From a checkpoint of a small encoder-decoder audio transcriber.
Model: log mel input, encoder arch transformer, encoder norm layernorm, encoder activation squared_relu, encoder moe top_k, encoder num experts 64, encoder layers 10, encoder width 192, decoder width 384, decoder layers 6, decoder norm layernorm, decoder activation silu.
Training: soap at rate 0.0011, batches of 64.
Data: trained on read English sentences (LibriTTS-R), 27.9 epochs.
Rows from block 2 of the text decoder of a small encoder-decoder audio transcriber, named by matrix and row number. Rows with one number belong to one neuron. Each number is 50 + 15 x the weight over its row's rms, rounded and kept within 0 to 99. All counts start at 0.
After each neuron's rows are labels from the 100 texts, of 14976, where the neuron reaches its highest value: "tokens" is the input token at the peak. Only what is clearly more common there than usual is listed. The data: read English sentences (LibriTTS-R).
# fc1: MLP up (decoder.blocks.2.mlp.fc1.weight, 768x384), inputs 288-383
# fc2: MLP down (decoder.blocks.2.mlp.fc2.weight, 384x768, transposed), outputs 288-383

fc1.178:25 45 49 28 42 47 54 46 42 44 48 53 39 43 71 21 35 29 71 66 48 47 50 59 25 44 61 61 58 66 40 45 33 53 57 62 69 36 56 46 67 66 68 59 63 50 38 14 59 67 55 67 47 42 66 56 40 79 52 81 60 45 43 82 36 31 54 54 10 38 45 41 32 30 77 63 47 66 39 52 42 58 77 23 52 40 43 39 45 61 55 56 65 36 67 76
fc2.178:46 49 50 59 67 36 49 41 40 47 47 54 20 37 43 35 79 43 40 77 48 45 71 56 56 44 67 66 36 43 73 46 28 55 38 32 35 40 41 28 64 15 57 35 47 44 79 53 60 65 59 75 71 69 48 59 32 45 44 47 65 52 30 23 83 28 47 56 54 66 32 56 39 47 66 33 58 37 62 41 41 52 57 30 55 49 62 57 60 86 55 72 32 66 71 51
tokens: "k"; "f"; "d"

fc1.141:35 26 59 71 25 46 50 64 56 61 54 74 45 39 28 40 65 48 31 43 55 72 40 76 24 70 49 55 53 50 30 50 45 31 57 52 26 56 56 30 46 47 50 27 34 38 78 37 35 58 33 64 79 32 52 59 31 35 57 53 42 66 50 48 54 34 62 74 34 36 44 63 39 63 55 57 51 55 47 60 64 60 39 38 53 56 51 92 55 59 16 52 40 35 34 62
fc2.141:37 57 51 46 39 32 50 83 61 28 52 63 58 41 54 56 42 49 50 60 62 46 58 48 31 31 26 60 46 53 28 49 52 41 50 61 81 63 34 66 38 29 75 52 28 40 24 41 44 50 45 29 38 33 56 64 42 46 63 71 41 83 31 51 55 55 51 62 48 74 49 22 31 33 59 67 59 35 46 31 49 51 44 42 62 45 04 43 46 73 61 42 72 52 48 31
tokens: "d"; " "; "i"

fc1.544:68 38 67 57 48 54 69 60 45 41 42 75 45 41 24 62 71 48 49 69 62 39 53 57 60 62 60 53 35 28 66 46 29 35 56 62 61 47 41 41 57 47 43 70 23 61 35 79 56 39 62 74 23 46 51 53 33 42 62 36 76 49 36 48 51 65 56 48 51 36 39 31 48 49 49 48 35 21 56 32 67 67 48 47 54 14 62 28 56 27 48 42 33 62 29 71
fc2.544:62 66 59 70 56 55 60 17 44 34 28 55 63 52 53 73 31 55 39 44 29 48 54 45 61 39 27 47 54 46 62 53 71 87 50 37 57 42 56 76 64 52 32 39 43 63 61 26 60 28 48 47 34 40 40 37 43 52 40 77 33 68 58 66 63 67 42 55 58 60 60 36 20 33 61 30 54 58 45 62 49 52 53 79 46 60 77 48 62 42 57 63 28 53 32 69
tokens: " "

fc1.155:59 49 75 66 70 68 64 71 37 64 51 41 36 63 65 56 44 75 74 86 46 59 55 50 61 41 57 68 36 72 38 50 22 46 42 49 37 55 66 49 56 52 66 35 69 43 54 87 79 54 68 77 45 57 49 39 44 28 53 22 39 41 68 70 42 49 44 43 28 75 60 80 32 40 29 70 45 38 38 37 54 47 42 34 79 31 48 22 44 71 88 54 49 55 43 41
fc2.155:38 33 65 53 40 57 45 39 64 46 49 56 52 51 73 49 36 28 28 68 88 31 64 59 61 67 49 74 51 60 69 62 79 15 32 71 49 52 60 43 55 32 78 60 54 56 78 52 45 72 39 56 42 49 38 53 60 72 28 56 73 34 39 45 57 24 18 62 59 52 61 56 46 47 42 61 18 61 50 74 47 47 71 46 40 33 22 61 51 74 31 58 52 39 81 57
tokens: "k"

fc1.402:27 39 68 60 53 55 39 37 41 63 49 58 66 47 52 40 71 52 45 52 39 21 70 84 45 52 72 50 50 44 49 51 38 27 14 54 65 51 40 49 34 66 50 66 35 42 64 66 33 43 42 34 21 70 46 54 29 32 45 65 45 77 47 45 38 65 61 52 46 68 52 34 62 53 78 50 51 57 42 57 65 19 34 64 64 35 64 38 55 39 34 35 70 61 46 41
fc2.402:61 44 66 44 40 59 40 68 49 50 33 34 67 57 54 33 74 71 66 38 37 78 54 44 30 39 41 41 45 52 36 36 66 54 84 66 65 45 61 57 64 48 37 25 56 69 36 35 45 57 46 53 55 73 49 44 63 61 40 39 49 29 50 52 56 41 35 43 39 72 61 59 38 72 24 62 39 69 50 60 57 37 45 61 39 33 40 39 28 23 76 24 38 18 62 37
tokens: "k"; "l"; "<end>"

fc1.532:12 29 48 44 23 51 34 43 43 55 52 43 30 58 41 46 49 42 54 48 36 44 71 39 40 30 55 51 36 25 55 77 44 58 89 45 39 40 63 43 54 35 76 23 43 40 44 53 64 20 77 69 47 38 48 29 44 57 48 71 19 42 42 27 46 36 61 44 54 47 26 33 47 53 52 39 47 57 60 32 32 25 57 32 67 26 83 30 43 36 57 21 32 42 29 61
fc2.532:40 72 62 41 52 39 46 31 42 70 68 28 57 26 53 56 60 48 41 65 67 53 63 84 58 72 30 58 52 41 43 56 79 48 39 51 67 76 70 30 46 38 39 54 26 45 52 75 22 65 38 62 62 31 35 43 31 43 30 46 42 48 53 81 56 67 58 59 44 45 54 54 50 49 47 48 51 37 11 53 56 62 51 26 76 38 46 72 45 57 43 73 43 31 59 41
tokens: "n"; "m"; "h"

fc1.540:48 53 33 56 48 40 28 67 76 53 76 45 56 38 53 48 60 52 67 43 51 41 10 57 62 66 42 62 44 40 45 53 38 50 49 56 55 48 42 38 31 81 37 61 51 22 50 57 32 20 70 44 54 43 29 58 70 44 21 59 31 46 84 26 51 53 48 53 69 71 29 75 40 54 45 41 54 48 75 58 47 41 69 35 51 61 63 44 46 47 33 44 54 31 48 53
fc2.540:57 41 66 35 26 20 32 40 26 50 49 61 11 61 25 59 50 61 52 33 17 58 76 53 58 65 63 45 56 63 28 71 15 53 57 70 58 54 54 45 44 55 67 57 77 31 60 38 52 44 33 65 64 63 69 70 31 48 65 44 36 51 50 51 46 58 72 39 49 58 29 46 41 54 52 70 26 33 54 70 41 44 70 38 30 54 47 75 60 83 39 85 52 11 23 54
tokens: "n"; "y"

fc1.412:39 76 32 64 54 51 27 59 27 57 37 28 57 28 60 61 51 57 36 75 45 80 47 54 52 43 43 70 49 55 47 30 52 53 34 59 28 58 38 65 65 51 36 55 33 50 74 79 48 57 61 49 47 41 39 33 34 41 51 38 40 30 54 52 67 56 45 41 73 64 68 44 43 38 50 39 40 30 50 61 62 48 55 70 73 43 57 53 16 43 43 49 37 57 72 61
fc2.412:43 60 75 33 56 32 59 54 62 43 50 65 61 76 68 37 49 51 44 11 54 29 59 52 70 59 60 53 56 35 42 43 42 42 39 50 77 29 37 28 45 66 44 63 72 39 65 50 63 80 29 53 47 63 59 79 31 53 44 69 54 34 64 35 36 56 41 61 56 65 48 72 39 45 36 48 33 56 52 49 53 49 33 50 52 34 28 48 54 59 56 84 62 35 17 43
tokens: "k"; "n"; "s"; "y"

fc1.404:44 49 54 36 23 40 48 53 46 27 11 33 50 25 57 58 56 53 50 52 31 45 34 41 61 29 63 38 36 65 81 26 22 41 47 36 27 69 47 77 53 55 52 32 47 61 52 38 65 64 43 49 83 80 39 71 59 49 59 51 47 79 32 69 60 57 35 42 63 60 86 69 77 63 48 77 41 22 58 44 47 48 59 39 40 69 58 76 20 30 52 46 36 63 49 61
fc2.404:79 62 22 62 46 96 48 50 69 69 47 45 63 45 69 81 47 42 43 52 25 47 47 67 46 50 47 55 79 47 31 47 63 34 44 60 57 90 50 21 45 58 17 37 21 58 38 50 31 54 69 42 29 39 53 60 63 69 20 30 50 52 71 49 37 38 68 52 58 50 35 45 37 51 27 38 36 64 52 32 37 59 27 25 48 48 43 38 31 25 34 52 64 56 48 37
tokens: " "; "h"

fc1.275:43 44 33 54 66 52 50 32 57 30 27 51 46 51 47 58 39 74 47 48 49 46 55 56 26 41 76 72 64 62 64 44 59 39 40 60 52 49 60 65 56 42 59 35 65 30 24 68 71 48 67 61 35 64 34 38 36 36 63 60 53 23 32 51 67 61 21 34 42 53 18 17 59 71 62 35 08 35 18 61 22 57 28 61 41 34 40 74 58 37 52 39 34 53 32 52
fc2.275:24 28 16 39 39 25 49 30 26 49 60 47 47 78 51 56 23 35 25 28 64 69 36 38 35 38 37 51 53 73 65 34 32 26 57 63 46 30 40 47 49 42 51 51 47 71 45 10 40 30 68 38 60 54 57 42 21 38 26 59 49 31 61 54 26 52 65 45 60 26 36 56 59 59 47 16 51 56 44 35 60 85 38 35 44 45 44 56 97 66 53 80 49 79 42 58
tokens: "n"; "u"; "<end>"

fc1.101:49 30 53 54 40 66 56 44 71 57 53 55 81 51 53 42 47 51 21 40 79 56 37 45 55 37 39 52 51 53 60 31 57 38 28 77 46 56 64 53 59 38 32 57 39 57 55 70 40 52 91 47 47 49 41 54 35 69 48 38 53 69 48 60 52 55 47 74 36 25 39 41 42 47 27 32 35 43 58 57 77 70 86 60 38 43 32 59 26 49 54 70 71 46 53 15
fc2.101:50 51 38 42 51 43 52 47 60 55 58 43 30 48 49 49 53 47 46 60 60 21 73 51 30 20 39 44 29 66 33 62 68 72 68 34 57 73 73 52 34 52 42 51 18 26 44 42 41 50 50 40 47 43 69 54 66 27 42 56 42 33 43 74 45 36 28 77 32 53 39 43 45 54 44 45 47 63 77 50 32 46 72 69 29 31 52 39 24 49 56 42 65 62 59 54
tokens: " "; "l"

fc1.224:60 45 39 48 69 61 09 51 41 38 14 48 61 41 38 28 42 40 54 30 90 51 38 54 47 32 62 45 52 59 39 50 65 49 53 34 63 52 37 70 59 62 44 29 69 62 65 36 68 41 52 67 16 53 45 57 49 57 42 58 69 48 76 28 50 49 73 59 62 63 46 66 48 72 57 56 50 50 43 28 47 59 45 37 59 62 29 44 46 36 39 52 41 55 64 80
fc2.224:42 52 68 31 72 23 38 64 60 52 60 39 47 41 75 56 40 72 59 53 67 53 64 56 57 31 61 68 62 62 44 41 17 67 66 67 49 58 59 52 53 50 53 48 25 53 36 54 63 56 38 74 34 45 77 31 45 66 44 36 41 42 56 51 51 68 13 25 47 56 36 54 58 57 25 52 42 47 82 58 67 28 77 44 41 11 61 42 55 55 66 44 58 46 33 24
tokens: "k"; "o"; "r"; "g"

fc1.737:54 64 28 58 36 41 28 46 62 61 63 29 49 55 72 46 24 36 36 46 29 37 30 55 55 63 59 75 42 66 31 71 54 45 57 53 32 59 49 43 58 48 45 68 52 33 35 49 34 37 36 67 48 28 43 72 62 15 58 36 63 68 48 67 29 52 36 65 57 53 48 34 53 28 44 45 45 36 50 35 49 56 60 49 84 24 39 64 47 42 51 38 48 40 27 19
fc2.737:59 44 61 39 55 42 62 44 38 62 44 48 61 53 71 60 37 27 52 51 69 21 79 48 53 43 45 49 66 41 62 55 45 39 54 27 60 53 61 50 37 61 99 64 66 60 37 57 43 61 40 34 63 42 46 51 51 53 34 27 53 48 62 80 48 44 56 42 75 32 68 42 35 68 68 37 39 58 44 30 59 99 15 33 42 66 71 55 39 46 48 47 46 33 72 50
tokens: "k"; "i"; "u"; "b"

fc1.720:70 31 49 54 57 68 67 23 55 53 48 77 38 60 42 37 39 52 59 58 71 26 54 80 39 30 71 65 28 63 49 48 41 60 71 57 58 61 48 22 56 62 41 65 50 22 60 67 55 50 85 53 46 57 57 37 44 58 69 57 47 62 51 49 56 52 61 26 22 43 44 66 30 01 62 27 50 33 36 37 59 56 58 43 53 42 71 59 55 46 40 79 40 36 73 73
fc2.720:68 68 41 34 51 50 68 77 68 55 38 46 51 43 59 33 51 54 27 58 44 53 63 49 36 57 33 39 74 50 52 85 56 38 42 44 58 64 56 58 56 44 65 55 46 23 29 42 37 37 60 48 48 60 30 48 75 46 41 37 53 35 63 55 30 70 39 49 36 54 40 47 78 66 31 51 53 66 63 52 44 56 38 82 72 39 57 43 29 39 19 49 51 40 53 52
tokens: "d"; "s"; "a"

fc1.195:27 45 41 73 37 68 65 44 57 54 57 45 86 46 12 41 46 25 45 67 53 62 65 58 60 33 46 62 13 30 37 20 08 52 43 49 30 68 89 61 66 43 51 31 30 69 36 73 45 65 65 34 54 78 35 43 28 66 36 26 47 48 50 46 43 63 42 41 43 66 38 56 41 89 64 67 27 55 46 33 48 55 35 65 39 56 56 54 52 46 21 61 33 38 61 44
fc2.195:44 53 40 46 78 69 43 32 54 66 50 48 24 60 36 42 55 67 63 42 56 62 42 47 19 34 63 59 78 48 30 44 43 61 62 35 45 27 63 29 35 35 73 69 69 59 48 42 65 54 56 60 52 50 57 57 32 52 41 46 32 47 78 37 54 30 65 41 70 52 29 55 32 64 64 34 44 36 65 50 55 52 71 61 44 39 40 34 64 55 74 61 54 41 61 81
tokens: "y"; "n"; "w"

fc1.510:44 61 47 59 53 80 52 73 49 53 46 28 49 53 28 42 69 38 56 69 48 68 64 37 59 43 25 76 29 37 48 65 40 75 53 43 32 58 31 75 15 20 57 48 40 59 45 53 48 41 57 49 48 49 43 40 64 84 55 61 36 16 74 60 34 17 72 27 69 49 34 51 51 29 40 44 55 41 62 36 47 26 19 34 56 22 74 44 67 48 33 41 46 38 76 51
fc2.510:43 54 46 50 37 59 40 38 60 39 72 75 30 38 51 34 25 40 36 53 38 69 47 36 60 34 51 46 55 70 13 45 72 60 52 52 50 36 58 68 57 38 49 46 50 43 39 41 23 51 74 48 43 82 53 49 32 50 89 78 16 70 75 31 46 54 64 60 60 52 61 40 57 58 63 53 53 37 47 79 76 72 63 46 74 67 26 41 36 59 36 65 47 78 27 67
tokens: "n"

fc1.134:56 64 67 29 42 54 69 53 17 38 35 27 56 53 36 50 32 79 67 56 57 54 44 41 71 61 54 63 43 56 33 73 46 43 38 38 71 53 35 59 61 25 65 47 65 38 66 58 61 79 48 26 48 28 63 40 36 42 46 69 68 49 64 45 50 52 62 41 62 42 48 83 54 47 26 57 22 32 72 62 40 18 32 45 42 63 60 50 37 52 45 15 75 58 58 21
fc2.134:56 16 55 40 18 44 33 65 40 67 32 56 54 65 68 64 35 60 48 46 70 44 46 45 39 36 78 39 58 58 36 27 87 63 07 54 40 53 10 30 42 36 64 35 37 59 44 69 45 53 45 48 80 61 48 39 39 52 32 40 34 47 51 25 61 47 87 57 42 53 38 69 49 32 61 45 56 54 49 52 78 81 37 61 50 37 57 56 65 50 66 46 38 34 55 40
tokens: "r"; "w"; "k"

fc1.640:43 40 47 76 70 60 65 57 56 65 42 50 52 50 62 76 26 80 34 42 49 42 55 47 48 44 68 36 85 34 74 41 60 42 37 30 31 43 42 45 79 59 38 56 44 64 34 53 30 46 35 72 47 72 62 66 65 56 24 48 61 58 59 63 52 58 66 23 34 58 34 34 27 53 48 48 49 28 47 58 58 35 62 40 48 57 41 55 65 51 57 53 41 36 78 74
fc2.640:25 33 68 44 45 34 70 56 48 66 25 56 47 39 38 52 43 20 87 55 72 80 47 49 49 53 45 37 55 62 62 57 73 69 88 72 39 62 56 54 53 53 35 41 74 27 23 51 48 26 35 26 45 44 21 51 54 68 64 65 41 60 42 13 51 82 42 48 79 55 54 66 76 49 50 60 66 53 63 59 49 64 47 31 55 51 34 42 44 37 49 35 71 75 28 25
tokens: "y"; "o"; "s"

fc1.355:31 55 43 49 45 47 37 53 62 45 35 38 71 15 74 51 70 50 77 58 39 44 43 07 65 70 60 54 50 44 58 60 40 53 70 71 50 55 38 51 23 44 65 39 53 44 36 44 57 36 43 23 41 37 24 73 35 57 38 65 33 48 56 55 52 48 28 65 61 44 55 14 50 65 45 56 71 59 16 42 44 34 34 50 44 32 53 60 47 12 50 35 44 61 43 80
fc2.355:54 51 20 54 77 62 45 48 55 45 20 33 39 50 59 95 51 81 37 50 35 32 45 56 68 43 54 73 29 72 61 35 70 50 54 46 28 49 73 71 56 72 36 49 73 61 42 64 45 49 64 70 48 37 31 23 44 38 37 64 42 48 69 50 44 22 34 68 53 37 47 45 49 50 40 72 52 54 42 61 40 52 46 44 42 29 72 31 53 68 24 54 60 59 41 62
tokens: "y"; "n"; "h"; "c"

fc1.469:64 55 32 52 60 32 65 45 71 36 76 69 31 57 87 42 34 44 40 55 31 43 35 47 41 34 47 26 42 60 35 68 45 69 53 52 50 33 37 62 45 20 51 26 58 57 27 76 49 48 41 32 61 77 23 50 51 58 35 47 30 54 70 58 52 48 63 33 61 34 52 55 54 49 54 64 39 52 52 51 55 59 25 49 50 56 53 64 50 40 60 71 44 41 64 69
fc2.469:48 55 47 60 64 42 58 44 73 30 44 50 55 22 46 68 65 45 51 61 58 62 70 56 17 27 55 65 52 42 24 64 34 29 67 31 47 71 29 32 23 44 88 56 70 51 59 36 38 44 52 60 20 72 71 22 49 54 33 33 30 40 52 59 99 47 37 42 36 64 42 56 37 43 72 66 42 38 53 46 13 34 53 66 46 52 63 45 41 34 26 48 51 56 27 57
tokens: "e"; " "

fc1.474:76 57 43 24 56 64 46 47 68 26 52 35 71 23 40 45 60 12 31 85 52 77 46 42 32 53 70 60 41 54 50 34 51 53 06 48 62 40 47 84 47 62 18 56 42 72 60 36 34 48 74 42 58 42 49 66 64 47 45 56 24 54 23 43 52 34 52 48 46 54 46 45 33 82 41 64 19 27 55 67 49 44 42 30 29 71 40 38 48 37 37 61 55 42 63 77
fc2.474:58 20 50 28 42 45 55 51 61 41 55 48 71 29 59 70 10 27 61 46 16 44 59 70 49 35 25 47 35 56 62 65 53 49 44 59 20 46 72 43 39 69 46 26 38 73 58 77 63 22 33 61 31 44 61 47 16 69 48 47 44 30 46 25 50 35 43 35 57 27 70 45 39 51 67 63 35 49 67 05 57 51 40 30 81 38 62 25 57 33 78 64 56 29 59 46
tokens: "r"; "n"; "<end>"; "d"

fc1.18:36 57 40 62 46 62 50 48 26 46 70 57 31 53 69 54 31 51 69 55 62 56 67 57 42 40 50 72 32 45 68 65 54 53 46 57 49 28 71 56 29 69 35 58 66 55 56 66 39 62 47 59 47 38 37 57 34 39 59 43 57 73 22 44 86 78 49 45 17 71 67 51 46 56 48 52 66 35 58 68 29 46 50 50 71 45 60 76 42 35 70 86 65 47 57 56
fc2.18:34 07 34 62 62 61 53 44 71 76 34 39 70 45 68 38 79 66 39 17 35 42 16 53 37 56 39 52 50 47 17 20 47 51 27 18 38 62 64 57 64 46 48 46 28 52 27 35 62 68 71 25 21 59 35 54 46 42 40 65 56 65 55 41 44 49 01 78 52 64 44 58 48 73 40 46 58 42 41 40 47 37 69 46 54 67 31 32 31 41 65 39 40 59 40 24
tokens: " "; "c"; "h"

fc1.147:36 11 45 67 41 16 75 77 57 28 36 41 49 39 63 50 28 46 42 61 34 28 50 40 54 23 70 42 35 50 61 54 66 76 34 57 26 46 59 56 08 42 47 20 46 55 77 45 55 31 59 43 54 27 48 48 35 58 37 58 44 58 19 37 64 68 79 54 42 74 52 39 49 32 27 41 75 61 44 36 33 19 49 50 32 22 57 75 67 60 25 43 34 75 39 40
fc2.147:33 59 44 44 61 22 49 56 55 61 25 62 27 74 56 58 65 54 64 50 21 41 39 56 51 57 37 32 45 39 59 30 41 47 61 30 38 50 21 60 20 27 79 58 22 47 26 65 39 49 76 68 68 34 38 69 43 56 87 50 63 43 68 39 15 67 43 36 82 28 20 41 60 46 68 74 60 63 31 50 71 23 54 55 47 73 42 37 67 40 55 43 44 72 58 33
tokens: "n"; "q"

fc1.542:40 50 45 44 42 81 50 46 44 38 40 14 52 63 39 42 61 51 47 43 48 42 68 64 54 61 52 45 39 41 47 67 47 54 46 36 72 53 50 48 51 63 33 49 29 67 56 64 67 27 71 53 69 62 10 76 72 51 60 61 44 72 53 56 68 47 40 40 44 46 48 29 55 69 26 73 27 57 55 66 40 42 34 62 21 59 61 44 43 27 61 65 55 48 44 32
fc2.542:67 35 46 49 54 57 59 71 54 56 45 46 63 38 33 44 55 33 44 47 38 59 68 28 58 43 35 47 34 64 53 28 45 51 46 78 53 80 43 39 36 45 46 22 34 64 71 26 20 39 57 38 14 44 78 40 65 15 40 68 55 72 39 42 57 48 71 43 47 62 92 54 84 43 32 61 53 38 49 48 55 47 66 51 55 54 47 49 64 56 56 66 52 32 68 22
tokens: " "

fc1.411:70 72 53 38 45 43 51 57 58 36 41 73 66 39 59 60 42 34 42 81 37 63 78 72 43 56 66 70 37 59 42 46 26 50 50 39 68 62 53 77 75 63 46 70 50 60 40 83 56 55 33 75 40 61 56 43 38 63 43 60 14 63 48 66 24 22 34 47 55 61 42 47 42 75 46 71 46 40 32 58 62 67 55 42 70 51 45 46 50 51 41 65 49 47 49 58
fc2.411:38 39 46 18 48 65 37 29 36 71 78 16 42 40 55 39 41 80 57 33 46 48 58 63 31 74 35 64 52 55 49 60 66 30 07 71 31 81 32 77 43 36 56 25 58 76 94 36 52 55 36 68 24 39 44 54 40 42 36 60 48 49 27 49 58 40 51 38 29 43 43 61 25 51 44 53 54 63 36 55 49 43 55 45 77 57 61 56 42 51 39 45 34 79 40 55
tokens: "n"; "d"

fc1.632:69 73 36 42 72 53 40 25 38 72 53 64 58 51 58 56 64 16 45 60 57 66 56 45 23 62 40 67 32 74 67 64 44 77 56 70 62 55 17 44 76 38 53 31 65 35 48 56 52 55 31 35 65 29 37 52 52 33 49 54 59 46 46 47 39 29 50 60 51 50 43 40 48 62 68 52 28 39 73 41 61 52 51 49 27 46 53 64 61 58 60 47 47 43 54 47
fc2.632:40 65 50 54 50 44 53 55 46 42 52 34 50 35 54 66 39 32 46 71 31 53 58 40 44 63 58 23 57 46 26 70 28 61 38 35 80 65 59 39 60 24 42 84 50 41 52 56 43 37 54 47 46 51 65 45 57 25 47 37 44 30 76 42 60 15 58 25 60 57 48 63 48 75 47 35 50 13 48 43 21 53 28 44 60 36 62 41 32 41 47 66 36 82 50 63
tokens: "r"

fc1.68:54 51 43 74 99 29 59 82 85 33 34 48 62 62 47 49 40 57 67 35 48 47 55 42 45 57 60 49 78 35 46 60 30 25 58 46 48 32 30 60 42 28 49 51 37 46 38 73 59 26 55 27 68 31 44 46 62 57 57 28 60 36 59 54 45 28 39 55 31 35 59 36 58 58 36 40 30 22 21 47 50 43 39 09 50 47 27 40 67 38 45 29 69 44 39 51
fc2.68:59 34 45 58 35 45 82 24 49 38 39 27 55 38 48 54 39 31 59 54 57 74 48 69 59 58 42 80 57 45 43 63 54 64 31 43 41 31 53 40 40 51 30 40 50 68 56 54 53 67 25 76 67 65 76 48 41 21 36 72 66 73 49 48 55 65 57 59 67 57 72 62 35 23 45 59 42 50 58 42 61 50 45 52 70 64 64 56 71 66 32 63 24 45 82 51
tokens: "d"; "x"; "z"

fc1.598:31 60 55 20 55 71 37 66 93 40 32 32 65 44 69 53 53 29 54 64 32 43 40 60 65 44 68 62 25 40 38 39 59 42 68 47 60 33 63 78 46 75 37 57 59 54 54 54 37 53 81 62 48 89 44 54 25 39 32 38 54 74 51 37 39 50 45 51 56 20 57 50 43 46 43 49 29 49 60 46 52 51 66 45 44 38 42 50 63 43 56 43 39 41 51 57
fc2.598:37 39 50 63 37 50 71 52 50 85 44 51 20 54 25 54 50 51 34 35 30 30 76 25 47 63 60 45 52 49 34 45 39 17 27 42 72 51 63 30 39 49 53 69 40 66 48 44 40 31 47 37 44 27 45 51 73 75 34 47 28 78 47 45 61 27 23 57 06 45 46 56 70 49 32 56 56 47 45 38 48 63 64 66 42 54 61 55 61 16 62 49 26 59 25 66
tokens: "n"; "x"; "<end>"

fc1.712:61 31 38 66 42 59 59 52 24 21 25 57 31 35 38 51 81 24 59 50 67 42 64 50 39 73 42 45 39 48 36 41 53 54 25 67 52 41 49 70 59 49 17 67 43 60 55 74 55 58 45 29 30 39 77 49 47 40 72 28 41 52 25 79 31 56 70 53 44 32 52 50 56 42 51 30 69 56 30 51 56 50 55 45 56 39 59 65 34 57 47 51 47 71 45 49
fc2.712:55 53 38 45 46 44 60 43 43 64 29 35 64 60 51 73 43 31 62 46 48 37 43 63 25 51 51 46 53 68 76 36 48 35 55 44 56 64 49 63 58 83 40 31 20 49 44 52 64 41 31 37 43 29 48 42 79 27 59 78 79 53 30 49 45 25 10 67 70 79 50 53 59 28 57 41 60 59 51 60 45 61 30 50 07 43 60 86 39 45 59 31 45 49 55 40
tokens: "e"; "a"; "s"

fc1.561:46 28 40 52 39 06 57 56 60 38 40 49 53 67 38 51 20 64 54 26 46 38 73 50 18 51 52 47 26 59 59 33 48 63 59 66 70 00 56 71 62 31 44 54 33 43 64 28 36 56 36 25 51 59 40 60 35 55 51 60 54 55 34 46 61 47 30 54 38 51 55 70 45 48 41 47 27 44 44 32 48 46 46 48 50 71 39 29 65 36 58 53 64 21 42 51
fc2.561:18 71 32 52 53 42 53 49 46 65 50 39 33 65 48 47 45 59 76 70 38 50 58 74 28 65 44 61 78 64 69 51 43 60 31 40 26 66 37 40 24 50 43 43 48 89 45 66 52 56 46 42 33 60 51 57 60 24 41 63 54 20 28 23 58 34 64 41 48 41 49 45 50 38 43 58 58 57 55 37 39 17 48 54 38 34 49 42 60 57 44 62 45 67 52 52
tokens: "y"; "r"; "d"

fc1.105:82 51 43 40 56 42 51 56 64 73 56 47 40 51 37 53 48 49 61 56 44 53 35 39 67 64 43 31 58 47 44 75 45 49 53 63 55 60 59 44 70 48 71 51 24 61 60 63 48 64 21 57 48 66 34 34 29 57 28 70 61 55 38 42 39 43 48 55 52 45 60 47 61 47 36 37 48 60 56 58 68 50 37 69 43 00 29 69 45 25 53 55 72 07 37 64
fc2.105:61 55 58 28 69 27 64 62 53 46 57 61 61 51 60 68 60 62 51 71 41 41 30 33 59 74 40 45 52 66 53 63 28 41 47 47 67 54 36 60 68 36 45 69 37 42 24 48 62 56 62 68 71 36 27 50 42 51 40 48 43 48 33 88 58 52 33 24 38 36 48 30 44 45 50 66 61 58 29 35 56 44 32 46 38 65 32 34 42 51 36 51 51 64 49 22
tokens: "d"; "g"

fc1.663:45 43 70 71 30 62 64 36 64 63 41 38 55 30 44 28 66 35 42 60 60 56 81 74 92 57 74 67 41 55 43 35 64 47 30 54 75 38 31 44 43 45 45 86 23 61 73 43 40 25 71 52 42 38 68 41 40 66 36 68 49 58 43 45 64 25 54 64 41 68 64 63 08 56 59 49 40 52 48 59 58 63 39 54 46 25 42 23 38 48 60 52 69 34 47 58
fc2.663:35 75 62 40 66 20 67 60 62 53 65 46 62 34 26 76 55 56 13 64 38 38 57 35 47 46 42 49 45 41 41 48 70 63 49 56 50 32 61 54 49 31 72 27 60 49 25 56 66 56 43 61 58 51 40 55 74 62 36 69 43 61 50 53 62 71 43 74 44 51 63 48 81 40 52 62 77 33 75 47 26 34 56 46 43 57 68 71 62 38 54 42 48 35 31 49
tokens: "d"; "e"; "<end>"; "u"